{"model": "image deblurring model", "dataset": "microscope photos of single blood and bone marrow cells", "train_examples": 194171, "image_size": 32, "crop_scale_min": 0.5, "horizontal_flip": true, "translate": 0.12, "task": "deblurring", "loss": "mse", "arch": "unet", "norm": "batchnorm", "hidden_act": "silu", "widths": [96, 192, 288], "blocks_per_level": 3, "block": "basic", "attention": false, "upsampling": "transposed_conv", "init": "small_normal", "residual_init": "none", "optimizer": "adamw", "learning_rate": 0.0021, "beta1": 0.85, "beta2": 0.99, "eps": 1e-10, "max_steps": 16100, "batch_size": 64, "epochs": 5.3, "lr_schedule": "linear", "final_lr_fraction": 0.1, "warmup_steps": 320, "weight_decay": 0.1}
Rows from block 9, named by matrix and row number. Rows with one number belong to one channel. Each number is 500 + 25 x the weight over its row's rms, rounded and kept within 0 to 999. All counts start at 0. Numbers have three digits each. After the name is the row's rms in percent of the matrix's.
# convs0: first 3x3 conv (model.decb.0.1.convs.0.weight, 192x192x3x3), inputs 180-191, a 3x3 kernel for each
# convs1: second 3x3 conv (model.decb.0.1.convs.1.weight, 192x192x3x3, transposed), outputs 180-191, a 3x3 kernel for each
convs0.27 097:472482479488490489476470464468476468478471474444445446510498509501502515506501512476489481466476474449453455494497506502499508501501499496499508512504511507501510511515515511518512511518508502506505512521519505505514462476474490483495468470476450446438452456447459453443473474469487498494485491484457462473473478487474475479
convs0.28 096:475479473472480472475481479464464457472468462476473468512521518511521516521528511460458449470473466474475470513508515508508503518518505451457462448453453449454450501507516506507522511509519489489503499497513498505513497504509492498494500507504480475477478476478493488480526515518523509510526512519470462471470470476472465475
convs0.29 105:463468467451456461463466472475462458452439446457461470507505503514512509511508502461449461423424437441447458505505504511507510509505504478485490481487500499501502512514515522524523510513511499502508507510508497495496490484489494499504504501505493489496493488494497495498496500497502503505514513514501500504503502505494501508
convs0.30 080:495484489505487492499492495486480482496491488494493484497492498496501497504508506496486477504488483498487477490493490494497495500508504473459470473461461469455467447452473452441466450454458501492500488467488479466482495499498504499497512505506478489490487500497492505500491516510500528523475509511485478473489487481483487485
convs0.31 092:455451451462451457472487481454450449453444453451458467495495487506503498505499498437430443406421412445451461509508506516512517514510511481491501510511529519519528498519538513530534522520522481492498503508508500507502489489494506507511505506507478462470472466469481468471478476480484489489517515513499499501498501499492493501
convs0.32 087:487478486491479485496484493491477474489469469491475480489485486484480483487482485501483492498478481499480492485483478487485485495491488495473472492472481484478489450451479431433462455457476480482508465462490471464492482487483480488484489495495485487485496498490490496492482508497489509502476499488484478469486483475476470471
convs0.33 102:492481479475471470459457461497483471491464455474455441517518523518522521518522520480460445458441425435420410510505513512507512513509512497492486496490481508498486496497503503499505500496500493498499501504503499503498504502500502491494513509509511505514506504510507500508508516524509524530517520528507509510506517510502500499
convs0.34 111:446453453460470469462479476445447446446460470447468470485488489487486494483486489440436443441438448452467474502501502508498501497493496483495502507515514514525525504503507515517518525522520494501497507516512508521515495487489498495496505501508489489486481479476484480485470459468467476478495491491508511511514503500492494489
convs0.35 095:472467462460454460480477479474466467461445449465463467508505500512505506513504506465460471440437444471466477520519519519523521516519518468467478491483491492486485507514512518520519514518519487492488497500499489493495473473478491492499479482488481478485483481486484483485491506503501508508521530519506509509508512516504513513
convs0.36 093:478479480456460455460465457469467468457455455457455454517523516523523524513510509465464465445447442441436442512512519511513515507503504477476477469465475493484498509516514514521525512517522488493498497498506504507511492502506486492499497509508472481486479482490479482490523523523531535528535538532495500503504506508493510510
convs0.37 089:473489478474477486492490490465474465453457463468457466489490497467465467479477476454461448465478476489492492492496504472475481491489488486497506525532533522522524517527516540542528541539533515512494539536521536528517454467476478474487478465474451457457470477480474474472456446457486488484481483481487484479483493496489486486
convs0.38 099:517526533512516516530530523507511517505506511525519516482475484483478488487480490525530541516510522527522522475479482479483487489492496503495498505495489519500491469457477455450467463466471479483490457467484456478489487494483490498487484487479476483480487493494488494489472482477482493491466472472484485478497489482494488486
convs0.39 091:493482476514490483506493490490484465497478463484470465476473467476474467486472474500486469501484465503489476490485487493486483489484483484475470492483478489483484477462475459435465480468481476473491452451480445447467470461469477463472475465469488478485495489487491490489506492490503494494497481483476464459471459458467460459
convs0.40 118:505501496510514510523539548499487499496500512509518542512516522506512521526531524519508512521512522517517533493487498485492501520526533516513515502502505508507514472482494465474484451455465478487504459473479478484498462481479470484492484494492520523524522521521523523521535538533538546543542537527497497500501500500510508507
convs0.41 090:504509497513510505499504497514506492516507494518509499489491497495495498494491494480477465489486470491483471529521521518514509528516515463459447474469448466463454500498501488493493499494493496499483502504489494500479498493493498493490499489486507493505507496503513505517522505512500487488508489496498494492511498500502490490
convs0.42 120:520512510517531522534549559510502512502513520511523544498501513500504517517515517526515523521516528519520535484484485485494498508515520508511511496494500504503508479494505470484493454463468477490501460473480472478488464481483480494498494502501518516518519516516520516518525527518535538538529532526499501501505506505513515509
convs0.43 086:507506508509497502518503512509495480500485470492479479475473475475472473477475481505494490500481475505488496480477473478479475483481479482466460486471468484477484449445474435436461447446456462469482459471492452465482486488489489487484493497487472477475482488484486489492489493483492504505498508504472467463476474466470466463
convs0.44 088:512511492514512486516513492501494455491483443485474449480478477477476474483474474506488461503485453505492476479483476481485478477483481496481455495491468497487472469448461477440453480467462452450458453449462449444458484479462491485467481475457475472474478478476476478478487474477496492484503491489490478468489476470490481477
convs0.45 139:519502505544572564533543552491492515528521555527524549481484488474477479491487491512510525536532551526528546475474479476479481494494493507499512512510514510504512475495502467492492469483493499501509491497506483490497472486489484494494483490487500500499501498499502498499509511511518518519517516515483485488486482488487485484
convs0.46 103:467464474449447457472469482472465466444442452459467473513511510515513514514513511451449461415426442447452466505507511511512511506508509476482494491493503499502504512518518522526524515518514495499498504506503497499498489495490498506506504504503474477480478482486481482490501507505499515513515521522513508512517515516502508518
convs0.47 080:518512515503493501501497496485470473472467472467462466503504513506512513505514514486484497472467479462461470493491497484499499480492497477470485466455473470460472516525532518526535517528541487495500494505512491509508490481494484488487474476475464468470464455464462471468499501499504506505522527519495487490488489487484488492
convs0.48 103:521525531515518518539536526503510516503508508523516510476473475483477485489480486517519533509505513524514514477481484484488489498499502504498495499492488513501494476462477458449470459456467475479491451467482453482489487500487493504495486493483478478484487489491488488490471477473483496492482485489487484478493486482491483481
convs0.49 088:516498493510491486511491484485481469493489477494486480485496490488492486499493485508495489519498487509501487486494498487494498499501501498490494501491501507498500455461482460437459453453450472453482465448478459458472502523510501504507504511504486504500486504507491508502478501493482504496480502497490493485496496486487489478
convs0.50 089:476475464492478484482475469473481474484480484460453457477481486488482483499484481474481474471494482461458461487486493494489494501495491507512513535530526526517513513520520525541532534534528505508502520520517508511511469476477505521503472471479452450444467465461471461462467465466489496489497494496464472479483489503485485491
convs0.51 089:507506514506505503505494501502499511507500501499491500496493494495490495494490492514511515510498495496480480516518518509511516500500501469462455466454452465456448473486479468482493469483489505508515499502508476471490495488485501494498487493498501502503510510513514518517543543531542549555527535526509517506519518518520516508
convs0.52 084:476478476484485484501503495473470464480475462496486473524522515514517504517525510461468466475474470477473472509500498505486483515495492432431431431427421444443439478484491473480490478477487465466489465469491472485493470464474479475476492487496501498499496490494495489490525518517493486488505498501470462468479479472475469470
convs0.53 087:471474454468458445489479473458472459472483469489484483481480482486481473492483470469457460485484485490483483497494499486491486500496493483494501504513520523520522503508512529539536533550545509503497525528517538535517466472471493506509483488495457453457468468475473468473466469463500502502494492491487496491484503508492491497
convs0.54 107:499489484523523513523532529498500510509523538524536548504504503497499500518514513513507524520517529516519536480477486484486491509510512511515517513512519513507509480485501467473487457465472485490498477482485476482481458477478474492495483494492503506501503501498505502505524535534523535532529533531489489487500503499499499496
convs0.55 116:464466471453455463464471473465465466435435444448459465499500500503505502506505505450451461422424436434440453513512514512511515508506506497498503497505508518519521509507509517517512510509510497499496501504502503503499495488490492490490510501504493487500495490494497496500498500501508507509514509514514513518514515516502505508
convs0.56 114:467457462469457454476475471464448450440429428451452460501501505503503502506503499457442441434425424452446445509507513510510511507503504498505501507510511511508510513515514520520520518515514504503501507506505505506502501492492495494495513507507485483486484481484489483484486487489507499499510515508508503502506501501498498503
convs0.57 114:466462465452454460463468471454448450437432442446451462506506505506507508503500496455450453425421429451452464508507509511509511505502502492497499505505514507509515515517517519523520519518521495498499503510512497503507495489494499497502508501502487487486483483478483481482474478481491501498503511507503499499508501505494493498
convs0.58 113:478488493490493504489485494465473475468471475472462466475479482470467468472471476483493486484491482496490483461464471457460466478481482492499510516514517518513510518526520527535519530527523524524519538534526540535521471476485491497501484484486446444453453454454457453458465459467464477474471477483468467465480474474472464462
convs0.59 097:464463450451444438469474468461455443438445443465469474496497495506499500501492483460453446444447442474464456508507512506506508505501504481495489501509516529542539510520518532538534537535537506512506527530525531530519499491491498490491511503503486484482495497494493491493482474476492492486508510507503506501507513512496493493
convs0.60 117:462462466451451459477474482450450464431433443450459471501503497506507500507508502431437450415421438445453462515512514513514512512508511489499501499502514515511520514513514518520517511511511505510504510511510507505502504497498497496501511504506487485489490485489496487490491489487505496496507509508511512515510511516503504507
convs0.61 113:454458462453455462473481476439438445430438453454466475507511507514513511515512507444446451425433440456464475513512512513512515512509511481497499499509519520518517511510514520520521516516515501507503508512512514513506497494484493492492512507503499495501499492499501496500504505511515507512517517521513513515513519519500505508
convs0.62 090:513513515510505501513507509504495483494485476489484491495491489488488488484495492506499496503490488512499502478476477479476483484480491474460462476471478481477490439436455441439455444442447452460478467472488470474482490495489500504499499502488481486484482490489488490491472482472469488479481488483472473470479477473475474470
convs0.63 085:430443422446454457465469469453454450445459472468461476494496490502496491501503497461452468461465484503508496518514518503503506514518514478490496518523527537535533508511511521535537523528539501513511533535535526531521487487483497495497516517517484485491488489493497494495466467464493497484517513506494506504505523525504502501
convs0.64 097:477484481473469475481488479484480484465459463468473473506505500509511503504505501468467477448448448448450454521516518514509511515508509492495497489489494497490491516513520507508511509515511501504504492496500491495495484471478489480483499488498496489495497486496498488498511502503512509511518514518511512516514511517499501508
convs0.65 120:495502497472475471471465461521521511490489484493491491468471470458459461455457456507514507486484486487481482473472471461454450448450448522519519508505505498499500536537545543543548515528533501496512507505514510512509494482481491484480480476466478474481469467474475473481491492491480484485484483485500503506502504506502504507
convs0.66 079:497498515494495509487491503491492506490494503493497505475473479475481487484484493505505525508509525499497515486477470489483487493492490469465481458462479458464480441458491420447487446462499494501530478489511489498521498492488486490484498499498485484479498494492498496494517520506522533523514526525464464461468465464459455458
convs0.67 109:438444433451461458450464462420419411424427432424440453493492497499497497497492493439433436422428432447463474502500500505499506499498496484488487502510512499499505511513515515518517518516516498504502504512508503510501485480482499494498497490490502498502500496499504498504494492493504493492524522520505508510508511512499497496
convs0.68 094:486485475505507496494501488441461454447462455447447441483487485487489479489482485458478464463489470466478471495499504494493492519513511497512522509519521519522519531536534536552547538540528515520515530529522526527515481487486508519511498497493446444439462463459469458460464462464482483483481488488480477478488490491486487490
convs0.69 103:477491492463487485462464464489492476459473461455456452497495495498489490478482480487488470459459451471471461484479479483484483484480482501500499514521521506513518507507505510511510515516519508505506515521516510520519468477480490493502482484484473478479472472474473475477444449452452463456479477476483477468491482476489476475
convs0.70 103:458465465470489487474479475477474453459468463471474474491492492490484491482476479478462453452440440472479477487486484480482486479479484475472470508516515499507508502501513502505514510509519492501504503512520506517517467479478498512510472487486474471475475474475472469466441449448453447452475479473488473472488479472493479477
convs0.71 090:458468468447456462464472479473464469451442448460468480505506505516517515519513517463459473431448456455464468505503502511508505513506510461458471462466481511507510505515517519523524511515513492503504506512517499500504480473478482485484494486490490483493491481493500488499492490487504505509516517515514509515515516517508513520
convs0.72 106:479475482463456465485484488465458467444435440464462475512513514512512514510505512456452458421421434453457469518520525523522524512513512486485495497497515509501504504511513509514516501512511495498506499510511494499510490485492508505511500496503487483482478482477477479479488496504493512509513520519512509517509513515499503501
convs0.73 106:460444439455439435477468472470448430455434426478463459492495493498494498494497493467453439445442427484475464496493498486484493492493496481480478505507512535527521507507520513510514512507506503508512524521523517519514487480482492491495501512508479470473462464462467466471472473478481484481490489494496493488494491488482476474
convs0.74 097:475484480474487490465467463461466468450463468444452455507503508508506502497493490462463467440457455466473469506504504504504503505505504490501502516524528508504504516521523526533533533536531510520517523529530519526525510511498521526519512511507486483473487481475481462461478479481494501498503496485509503498507505503487485500
convs0.75 106:474481488463475475459458453494486469465470446445454447496493497498496499492484485485479462449439429451448434496481487489488488484481482499490486505508507499499496506505502502500503502504508490496504506509507505513513472478485493498507475485480478477479475477480475472473450454452456457456480479472495485474498488475495475471
convs0.76 090:510501492495498493480486485504498486486482477487476476502506511500506508499508511477473468458462457454444447515515512513508504506501500478475483476470468475466470522522524518516516511510516523530513522530526507513509480475466483472469476472463488486487493497492492495492563562562563565564546550548523519517518514514507520521
convs0.77 089:495502501488478478475467471501492490478458463474464465495496499494490494498482489510491500474458467476465475506504497503502502500499495490480474479459460487470469482478474485483484489490490487498494514509512510517513504508516489499493491499503471472475476476475474471472437432428441448451449444455495470466490473472478473469
convs0.78 094:469481497484489498474471480473466480481468476449440446479483490475474483478477483472469475469467461464463459476478482481486489483483486497487492495491486487479482499504490492500489493498494493495488498500495489501502461471482476478493460465477471468471467470470467464468447442448458460458452447453488472464486470467488469464
convs0.79 110:436441449450448462450459468449441443445437455448465471492492497492493498491488492443436444419421429443448472508504510511509512507504504505500507514519528509514521514513517507514515507511510501510509504510509498508506486486480500497501495490492496496491495495493498497496481490493491501498510515506515513520516520521510511514
convs0.80 089:517512501487471471473476468496475459462441423445447433504507509512510512509507508484471461451437429445431427503501498507506505502496501504501502487484482491488486525523529538537539537532532498496492507505503495502496488480484488484483496487491473471476478474475475477474474472472485491491505508505498490491501495494487491491
convs0.81 085:463459467459452467480484501453456464452448458465464476519511503520515506514509502455469492443455465477482497505500506508507510505499500450453483492502529520518536485494525501515520511522530462480491479498509476494499471478488489497504483484490467465475475473478472472474476483480484494493508518516497494508500506516492500511
convs0.82 084:511507515511497507512503507519506497505491487499492494470467476464464467469474481512503501507496492514497507480478477478480475483487493478465466486472474486481484449450474438446464442443456454465479459472489459467479490489495481478478485484489477486484479486488492497498475485474487506499493501501468464460469466461471464461
convs0.83 089:488476481495480484503489492506489480500482480497483488488485482486484483484481481505490491501481482509489495474471469473478478482480482493471472498477482492482496455451483451444466462460467486478500475468491470467485491491485489488484492496494479485480482493487487495491478502488483511503475495490481478470487483472477473467
convs0.84 088:493505505493500492475480468506494475483480452465467454494494495495498497491487490494478459465443427459441435488486488491482491482475482494489478493493484473469462490488487496489493499494500459461464476487488488497496471485484483495492478484479482478480474477478476474478456448450456459459485475480494483475497480471480471462
convs0.85 112:508502509515522539529555569492489505488491522510519556495500508493494508519523520509502519518509536510512532483477481475479486502513512512511516492493497504501509473487493466483490447459459489502510468479487466475486481487491481487498501508505506511511511511513516517511520528524532538538537538546506509507511512512523517518
convs0.86 099:485481476488477472488486475485469464484464457481471455505508507512505505512502503474460447466446430470448437525518521519516515520516516495486479492487475507501486505505508500502500500498502500504503504508508499509504505497491505491492512504503507493507501492504504493499525522527529532535523523524506512512504514513499499499
convs1.27 103:491486491472471479468466476482496508475483491479485488530528518528515515525513514512503499516505510524526523525531527530516527534529525501477480500480478507476478471489487478495496486502503455450469455457477478479499497497490493494489504510511513520520529537539513523523481488489490496497497500491499520525523530536522541556
convs1.28 068:531537505533539496526533493460477453478495462475493469511514518515524518502512501498527507506518509439446433460484487475502505455481474492481488499498508497506513485507498510530513476496481535535522554543537549554547492476494499481504483474489518496518495478481519485485465512485503522504461486446493504517509487508530497518
convs1.29 087:517520510517520506504507486527531527517520514522532527498491489503493489516512503502519512520531527506510500516519521505509512511512516467473467481487479485483472468488474468487466453472463444472471441470464444475462524511513525510521531530532505501511530529544556553561474483474492493479460479476512502500521512511544536536
convs1.30 073:484493463480501467470473445479490465511529501509522498500519520516542537507536525469487496481491498448453466482493497522513507514506498523497496504486491514493492502496490505520515495514518475466479487473472502489482537519519535522524537522523526527533515527525511509508478495476492508504478490493508500514524504528542520534
convs1.31 108:539527536536530529529523532512511524501502508519517523508502492506497498519512510518504501519505500501499498534533531523519521546534535461460463480481474483480471470480477481484480479489480472481483459472467475485480534531526517515519539547545499491498526520530539531541493499494491494487490498492509512511523528525534548541
convs1.32 067:486493466489489465487476459471475467504511506504516499448467502459471502460480510496492511481475493474466481497499496535527521537531519545521505528503495531502494496492475496502500485502502490477482481460462485477481532516522536529538541536540521515523540540537541525519472472469471483478456470468503495497514510524531529534
convs1.33 092:528530511520530506501499477490507510507521511502518510495484483500492484495500489508531517519530524492495483477491497494511516499511523471479476468479473467475465487481457475475452455456442455469473462476470461479471480471488489489502501496508500501513525524544553551559469489459498496476465477469484489498489493515526523528
convs1.34 119:521518538531536540533535532516521522499502501489495497518509508514502508507508510540538536555552545560555552533530522528526525531537541490487487492487480495484471479490494477481472474484471458463468451461468470478483537537532530528531537544546516511514517517529515526529492491491493495489487489486522525500517526511524540537
convs1.35 069:556557558542534530538533533537534532520520512539531515502499491512501489518512496482476477493485495494484486545534535529531539531534541478482487484490486484490482480500485482504483479493474489516501481494472485488469516509509505493496529507515506513522531529538523522518496493477506503483478482463524516514527510508533503518
convs1.36 078:539546523533539510513512502508513510500505507518519524510509510527532524532545529506517510512521509470479447495505510520523530525522528517509501515506491503504496488504483501520498461491472486489480491489479491496483547529535534517530547523534490486480525505504534499506488511483504517501477499488488478482505488500538516527
convs1.37 107:497492494493486501500494507492487489484484492480481489529519521502488490503494498532524524536534536549546551533528523533528519532529529481477488477466478482471478472478473477479476480480474446444450457457466470471477487489486489489491491495494521518520511506507497510511468466463480483474487483471507510507506510506509521521
convs1.38 087:517515511498482483488471472492489484502499490507500494490493498485491502503514517504473477496471465505474477522512504532528524549552542520494489507475467536507492492496490489487497487495498491492493504495495485472478515516518532544551534536551508510501522529528506532549490484489489479479489480482526530514518519512539553537
convs1.39 072:493479463489481461483470454496494480507503498505501486472472476471475480494492500512507513508491504506482488501502496522516511517514515507495494492495496501495500509508499509509506500506502462472468462461459466471465524519533536531547538529543539531539545545542527524526478476472483482470468467464529524520531527535538535533
convs1.40 127:479486475461462461434441446515511493504506495464471481504510512522520515509510499473473459501502491493492482490495494506510496489498492513503499504486494524495488480480461485490478478490481492497514475494519505517545551561548593586584551556561520524525534544537520531513502499497498487500499507519535532523549547540533536513
convs1.41 088:516502500510494495528505500552556527578584558580583567503495490501493493514506495543534536537524527519508509540550544546555541546547535487486485491495492492500496527532513538541522511518502490491493493496488507514505535530532537530536545538550497499513506509523522518534502502487516512501495492482517527520516520512514519516
convs1.42 123:476483475464468466432435439517514488518514496474480478501506517511506511507501501463462446501494478488483469484488491501504496483498495515502501495483491514493485491490479496502491491502498499514532478495522503514541562567551593612597564570571504515517532544537525534514515519511508504523500511524530525518548542534539542516
convs1.43 072:507507495509516491488488477489490482505502496518511493435455473463483501465494500506508514505487503492476485503500493530524514535531522512491494493475478505490489484487474483488487473486483500498504491485484498494490528515518531522529527524530540538531561561555548544546476489478473478474462462465515505502525511517539519518
convs1.44 092:491485483489481476490477470496491489494495490500494492496496496492489502508505512519506518512492504510485493527521517527526515533530524489483482492480480501489481503494489496499493500494493480485485482483474489489477531520544528524545537532553530530540540545550534532546488477476482478468477472471527527518531525524537533544
convs1.45 100:508524518500507507493501503493497479491487475452471470507511520507500498522516509481492484511512500515511506489494486493498489496498497495504501499498496505496492494496481471483468466470457498512521484502521510532539549526535560546556563558564516518531531531541535533529481484481479473482476471488507493489517504510514508507
convs1.46 085:531534541528528521520513507529527521520513506522523511490480485491485485508501490494504499521518516505503499515523516517517534537536545475475473487487479490483472471483466474484474468478465456477482449472472459486474519505501521506511527521527483482488510510519532534541482488478493495477475481472510496496515502511549527533
convs1.47 070:497490493486472475483469475497497496504513507529535524522519509516515515530533523549526527518496505513489495503492500505499497502503509474472470489490484492485482483498475491509495463498482491522506513538513521541532545523526532509521541520521528519524553524531568547543496497485504506488490493476482476493516505501542520528
convs1.48 097:503486489481467463481461457491488486502499487510498486492492496492500512510522521518496494513481482510486483522516507531539530543547543518489487501467460523489481492490483486491493493488493488486484503482485482465468521517523527536548535540550516513518519524529509542553488484485484484479488480481519524520506511510534539537
convs1.49 086:466496457476513469462479447475490473514524509502517499506513534500525539502520533446480478462490496440454461471477484498499496489496492505492489484473469505488483497496489501514508494496504477452468486465453504472469505484485525502514517508516537525509526522510522499498467485481487493498471479484516498513527496527534509530
convs1.50 091:507496501487484485488480494492494500480481489482479488517509508511492493519509509494498489503517509501509510532527518530519520535523519498483488485476478500476482470477475486492487494491484441440436440447450463467463494495493488488483505505501513520513529538535510521518485483475493502490495502487481494507500512512501521524
convs1.51 071:537553530526548516512534503507514499536535518550557536455464461461475480441456462476485474480494484438441422494506505515522514502501496504508507503503506488488495481483474509528507491501484467468463491478474501497485498484479501488485499492485522523510512517516515508507479503498510521522485507513526511524520497519515481490
convs1.52 071:446470450463479449471470444505512496527532520536541521497501501494505499490495486492516521493514513459460471437460477469472490476481487466475481481485488501507511524531517531535525510518511488491499500512500517526527500492514495487503496484512545538539528523527516502506464482463494503486476492478541539550538531543542533538
convs1.53 095:498493500496497503506501513494503497495500500489495492523527522491486492497495495503509500504519519525533533530521516525520522532522522486474482476467470484477474469470475471479469480473467442442440458465458478477466487486483485481481487488487520513505506495491483494495464465469482489487484488476492497490487485474475487479
convs1.54 121:498514502483492491460467469500497482504503490474475473503502514509507510504506503483489480514525510520517507489492492499504497484492494509505507500492500516498494485490482491501484482488485494509524486503519506516537570551550587587581563571563517521528533537538520528518505499495505491502498502509514506511526519525508512512
convs1.55 095:532527527536530529530523519529527531511511504518520508514499496515499494524508499546543532551544540539536527517509513513514518518518524460467464477485472485480467487496484470474464463467450463483488453471477460479476520506511524516520533529533492484491513511521532532540491488476493494477480481473511507509522521524534535538
convs1.56 101:524517515520517518520510507514516518491491493498502498518505497523506499519514509532528526540527526529523517514512512510515514521515520469463459478479472479474468481489474468476465467475460477485490463471475475490483512503506520514521537529539507503510527517530544544551485493479486481472480478464512513519527526535546555555
convs1.57 098:515515523508508509508505501528531532503507513520524520515504497512495497519510507523516517533525524527512506529528524525530535534531533467450446473467458478465452481491479484500476476487479468488496455471482470483487522509512528513523537532539508506513531526536531537546489485486489490477471475467510502502525517520540545547
convs1.58 092:483480487476479492482486495506505514497502504485489495530528533503495502503498505528525515548540531556550552527516515521510515527523523479480489469468478486478484467474477463470464472473466461461453468475478493498495493493492490481489492494495532525531507498501489493496476485480496500487492488478521517513513504500498504502
convs1.59 121:503502505509509510500501503514516512497501499501499499502501496485474473498487487529528526538540534543542537517510510511507511523527536464457467468469466472463461464469461460467457473466461436445449439449456460463460522521523517514519525521523517510511508502509510519525477476468498502489495495484527523519518516518535541543
convs1.60 087:542530536540525525543529533530528527502498501519517510518510498526504501523519513531532533548529533530534535519517519519522532522518530463466467486493480484487477476492483478489472468479473457477479449474473458475473517508511519515517533526529500492498522519526537530534498496487502501490479495476510505505526521518539549538
convs1.61 100:500503508503513509511514500537550547517527520513519510505486482500485483511498492523540539535547552504524531512508502505514517507521523455471464469477468468470457459470461461471453462465452451462469436453459458460466524505499508499502524514516518500491525519507545539530475492474484488474463472457518508515520510520533531542
convs1.62 082:477483474480487462461461442495498496508519507513516501493508521500516528495515517477499501482490503467464480486485486508512510516513507518503494497477480511497495491498495499509517486498508488476496480466476487478491533516512537524534533524533540533530553557548544540540485492486491494490475479474524507510531506517543531530
convs1.63 091:509504506505507518518520532524528511517516511517512510517520517494491486504493483493495494509526521515530522522517507506501494518520518500489487486483475495479478468477474470478472476474466433442435445454445458471456495498501486482486507513517532522520504501501511510517472476465489502490484484474488499490476479475484489488
convs1.64 078:510510507511507488495490491514523512514522511518525512499486483503491482523507494525526519531531530510518511506513512517521523510514517454462461477491482476477477489497481493496481462479460461470472458476472456483491513498500513495502522514513503502507520516531540537539482490470504505488485493473508519521522521527547546545
convs1.65 092:549552559534534545542541550473484492482489490478483487495497503502500503499496498516513511501507508508508515498502503503499502516507507533529519529520510514512506484485479497499495489490487452453456470473463476480478473474478473470471469468471476484485477479483460463461487485483495504500498504502466472468466467460444444445
convs1.66 069:511520498526525504521513491498489471518521506532528506422435452437464480459481474509507507506490493502477482506503485544538517548535521495478481480463479491479485484491478499512510488498501503496506486478491498494510512492491518510523526519529527518507539541527543531523464464448448477486459476471513519520525522536533528529
convs1.67 119:510513526513519524504511512522527527510506502503507498506495491505494490514504497537545532543547539528534522510513513505507512522523523476476474475477471479477467474483478478482474482479473461468484442452463473467475518523522514511512532546538518508513518512523524531538479486476489488476481483470527518515527525523541544549
convs1.68 102:498487496491494500490490499498492494492495491478480487527510507509494492516506507529516515531520522534537540531525521530525519522518513486479490487474484492484490471473473479481482498493489451444450455453461465475476500501497495494491496498498543546537535533530506517517477478470494496483498494487520530517526532516524526514
convs1.69 178:499499499490493491487481479524514516506502501511507505508509509503501509510508513523514509531521516529517515527521523517516519521527531472469472473470469480472470491486484487486482488488486463468469455460466466471474534531533529526528531533533516519523528531535526536537496493490497495491504496493523519518531526528540539538
convs1.70 140:488497496495495493498496489528523525506505505514511505508513511513513513510512510530521511552537530540524521525519520513514525528532539471466471473468466483468463488488484486487481488488480465474477454468472476480485557547551527522524541551557515515519521524529528531538489488487492489485496498488526516517524515519535531532
convs1.71 074:502506502510507490502499490547554552531534526544546542502491487503498490521528508498508506515511512493491486517516516501506513510511512464464464486487475490477476473489475470494475456482466425453460428459458434463456528517519524513527533526531497495513526523548555548564481497482499506493475502489496487489512499505543530531
convs1.72 077:516521524499497493480487484537541531511517520532529531506497502507499496516518505488502502519515510494489488528528536519521526531525526463468460484483473482478462491511501500520505492505487473482495465475483475491501511505499508501509520508512512512516530530542536535540491500489510519499479482471518508501525519526540531537
convs1.73 111:509503506524522521511511510533532532512517518509512503505500503493486495507494500525525518553547537548541530523519520519520525529529538467467482466466467471463457474484480470475457466464462453458460451459469475472478527515517515505512527526528483485487492490500513518525493498492505507497500504490507497493507505509523523535
convs1.74 184:485482485480481482474472475516517516500506505494498498519517517516507509520511513508506506517516515520517515518518517514513517520518518477469471481474471495485480479482480483486480477481479461464471460462467478478477508511509507510508507511513533532534534537536521531533485482479496492488494490485521527523529532530535542540
convs1.75 177:501504506494495496492487484521516518505502504512510508507509508509506514511513515523516510533522518531516515526524523517518522527529534472472476474471472482473469492493484487487481488486484469477479458465473473477482551547546529527530539541543519520525534538545536544548497492488496496488498500495524520518528526525539536539
convs1.76 076:519532508523551499506520488490517501531551538529554537482491492491510497483504497450478452473491477439451432491513511505507516474491487509506499506501501495497508498513475515527503474489453504505502531510521531522530490486488500483495501498508501496499480480472505484494464495470497514494466490465524517526527502523525509526
convs1.77 075:572568578559550552561552541504484493488481481511510500500510504516518516522523518590558554555512519541507510554542536532534526543541541517501498522504496505492494525530520521521496509516496517510513496509496512513510564551566553542570558553565515529526529534536524528539528512506525526510521514504521517518538530524556537540
convs1.78 101:520527534510511520514509510512497505498496501502500503530526516536522518521522517532519510544523517554544535556549551550544544542538544499497511496498497502497495497501496486488485493496491488493508485494518498510528512507507507503507514513522513519513525526522507509511508501502506503494512506504505499498521521513515512509
convs1.79 102:487508506494515514484500488501511508493495492487493491511515528508505520507508508499530523522540541502510508500502502504506507517513530471467465472478468481477465466499483474490471468491469462472480438455462472466469526519519518511512520531526523508507521516517538536532463485471484503479466481467524508509521509522538529544
convs1.80 097:489484477480488471468463454535538539528529529538540528506500495505500493511507499536531527542533528522505499518521520513517523515519521461462465483479475488470461463475456462465449452463460471486491470486485484496490513506515526509520524524539515515526537544556557560570467477464479482474476475477527524528542542548566562574
convs1.81 092:529535536524536530518525524509500505504510502523518513507510501504500495512508499477495494509510511485485486536540539519523534539533530482482478486487481495485489467478475473484483478487485452469463443469466464490486540528534518512517536528533505507506517508512513510509500491490503503493495493488531520519524504496530505500
convs1.82 071:508503498512508494499499479506496490520510505536530501443456459453472469454470480525518523516494499505480489506511504536533516545545532517484483494472470504481474489474468496493485487482485508499511493478494502497507535521519537529536539534541540536536557564558551549551475466460463463468459464460513506502523521512538531516
convs1.83 071:485492473478492459477473448480493481508517510509523508481503520493518540495522543477491504478484498461463468483484482517520514516519511525505495504485481518492488484491472488497501475491500486477487486465461498476490517503510524517526524520526529522519538542534527522523463470471472479478457464463517504511520515528532524524
convs1.84 163:499504502497499495489488481520513516517514510516511507504503508512511517519520519510502499514504503512499496522522525517518523529525529477475474477474471482471472493493486489490484491488485473484485476480483487489492542533543534528531536531539519521524532532541536537543498499492504498492496497494527521520530524527543536534
convs1.85 106:494498487464470470437440449516509490502504486462477479507502513525511514511498492473470457501489480494490483497496491521509488498503494513504508496485494518493487487483465504502479499503491478509534462495535515532571566569558592610590564570577522531533552555543531537515503509505490493511493500510524514511550541526528528494
convs1.86 081:542537524538553529525537514502519519509518515507521509493480467499489475499489470519528522522532535495508502509528525521534539512531535478493488494504493483490490470479459475483465463465452455472466458485458461488471482485486497484506493498504517506520537531543550534552479487463498502482478480466494509513501504525518504533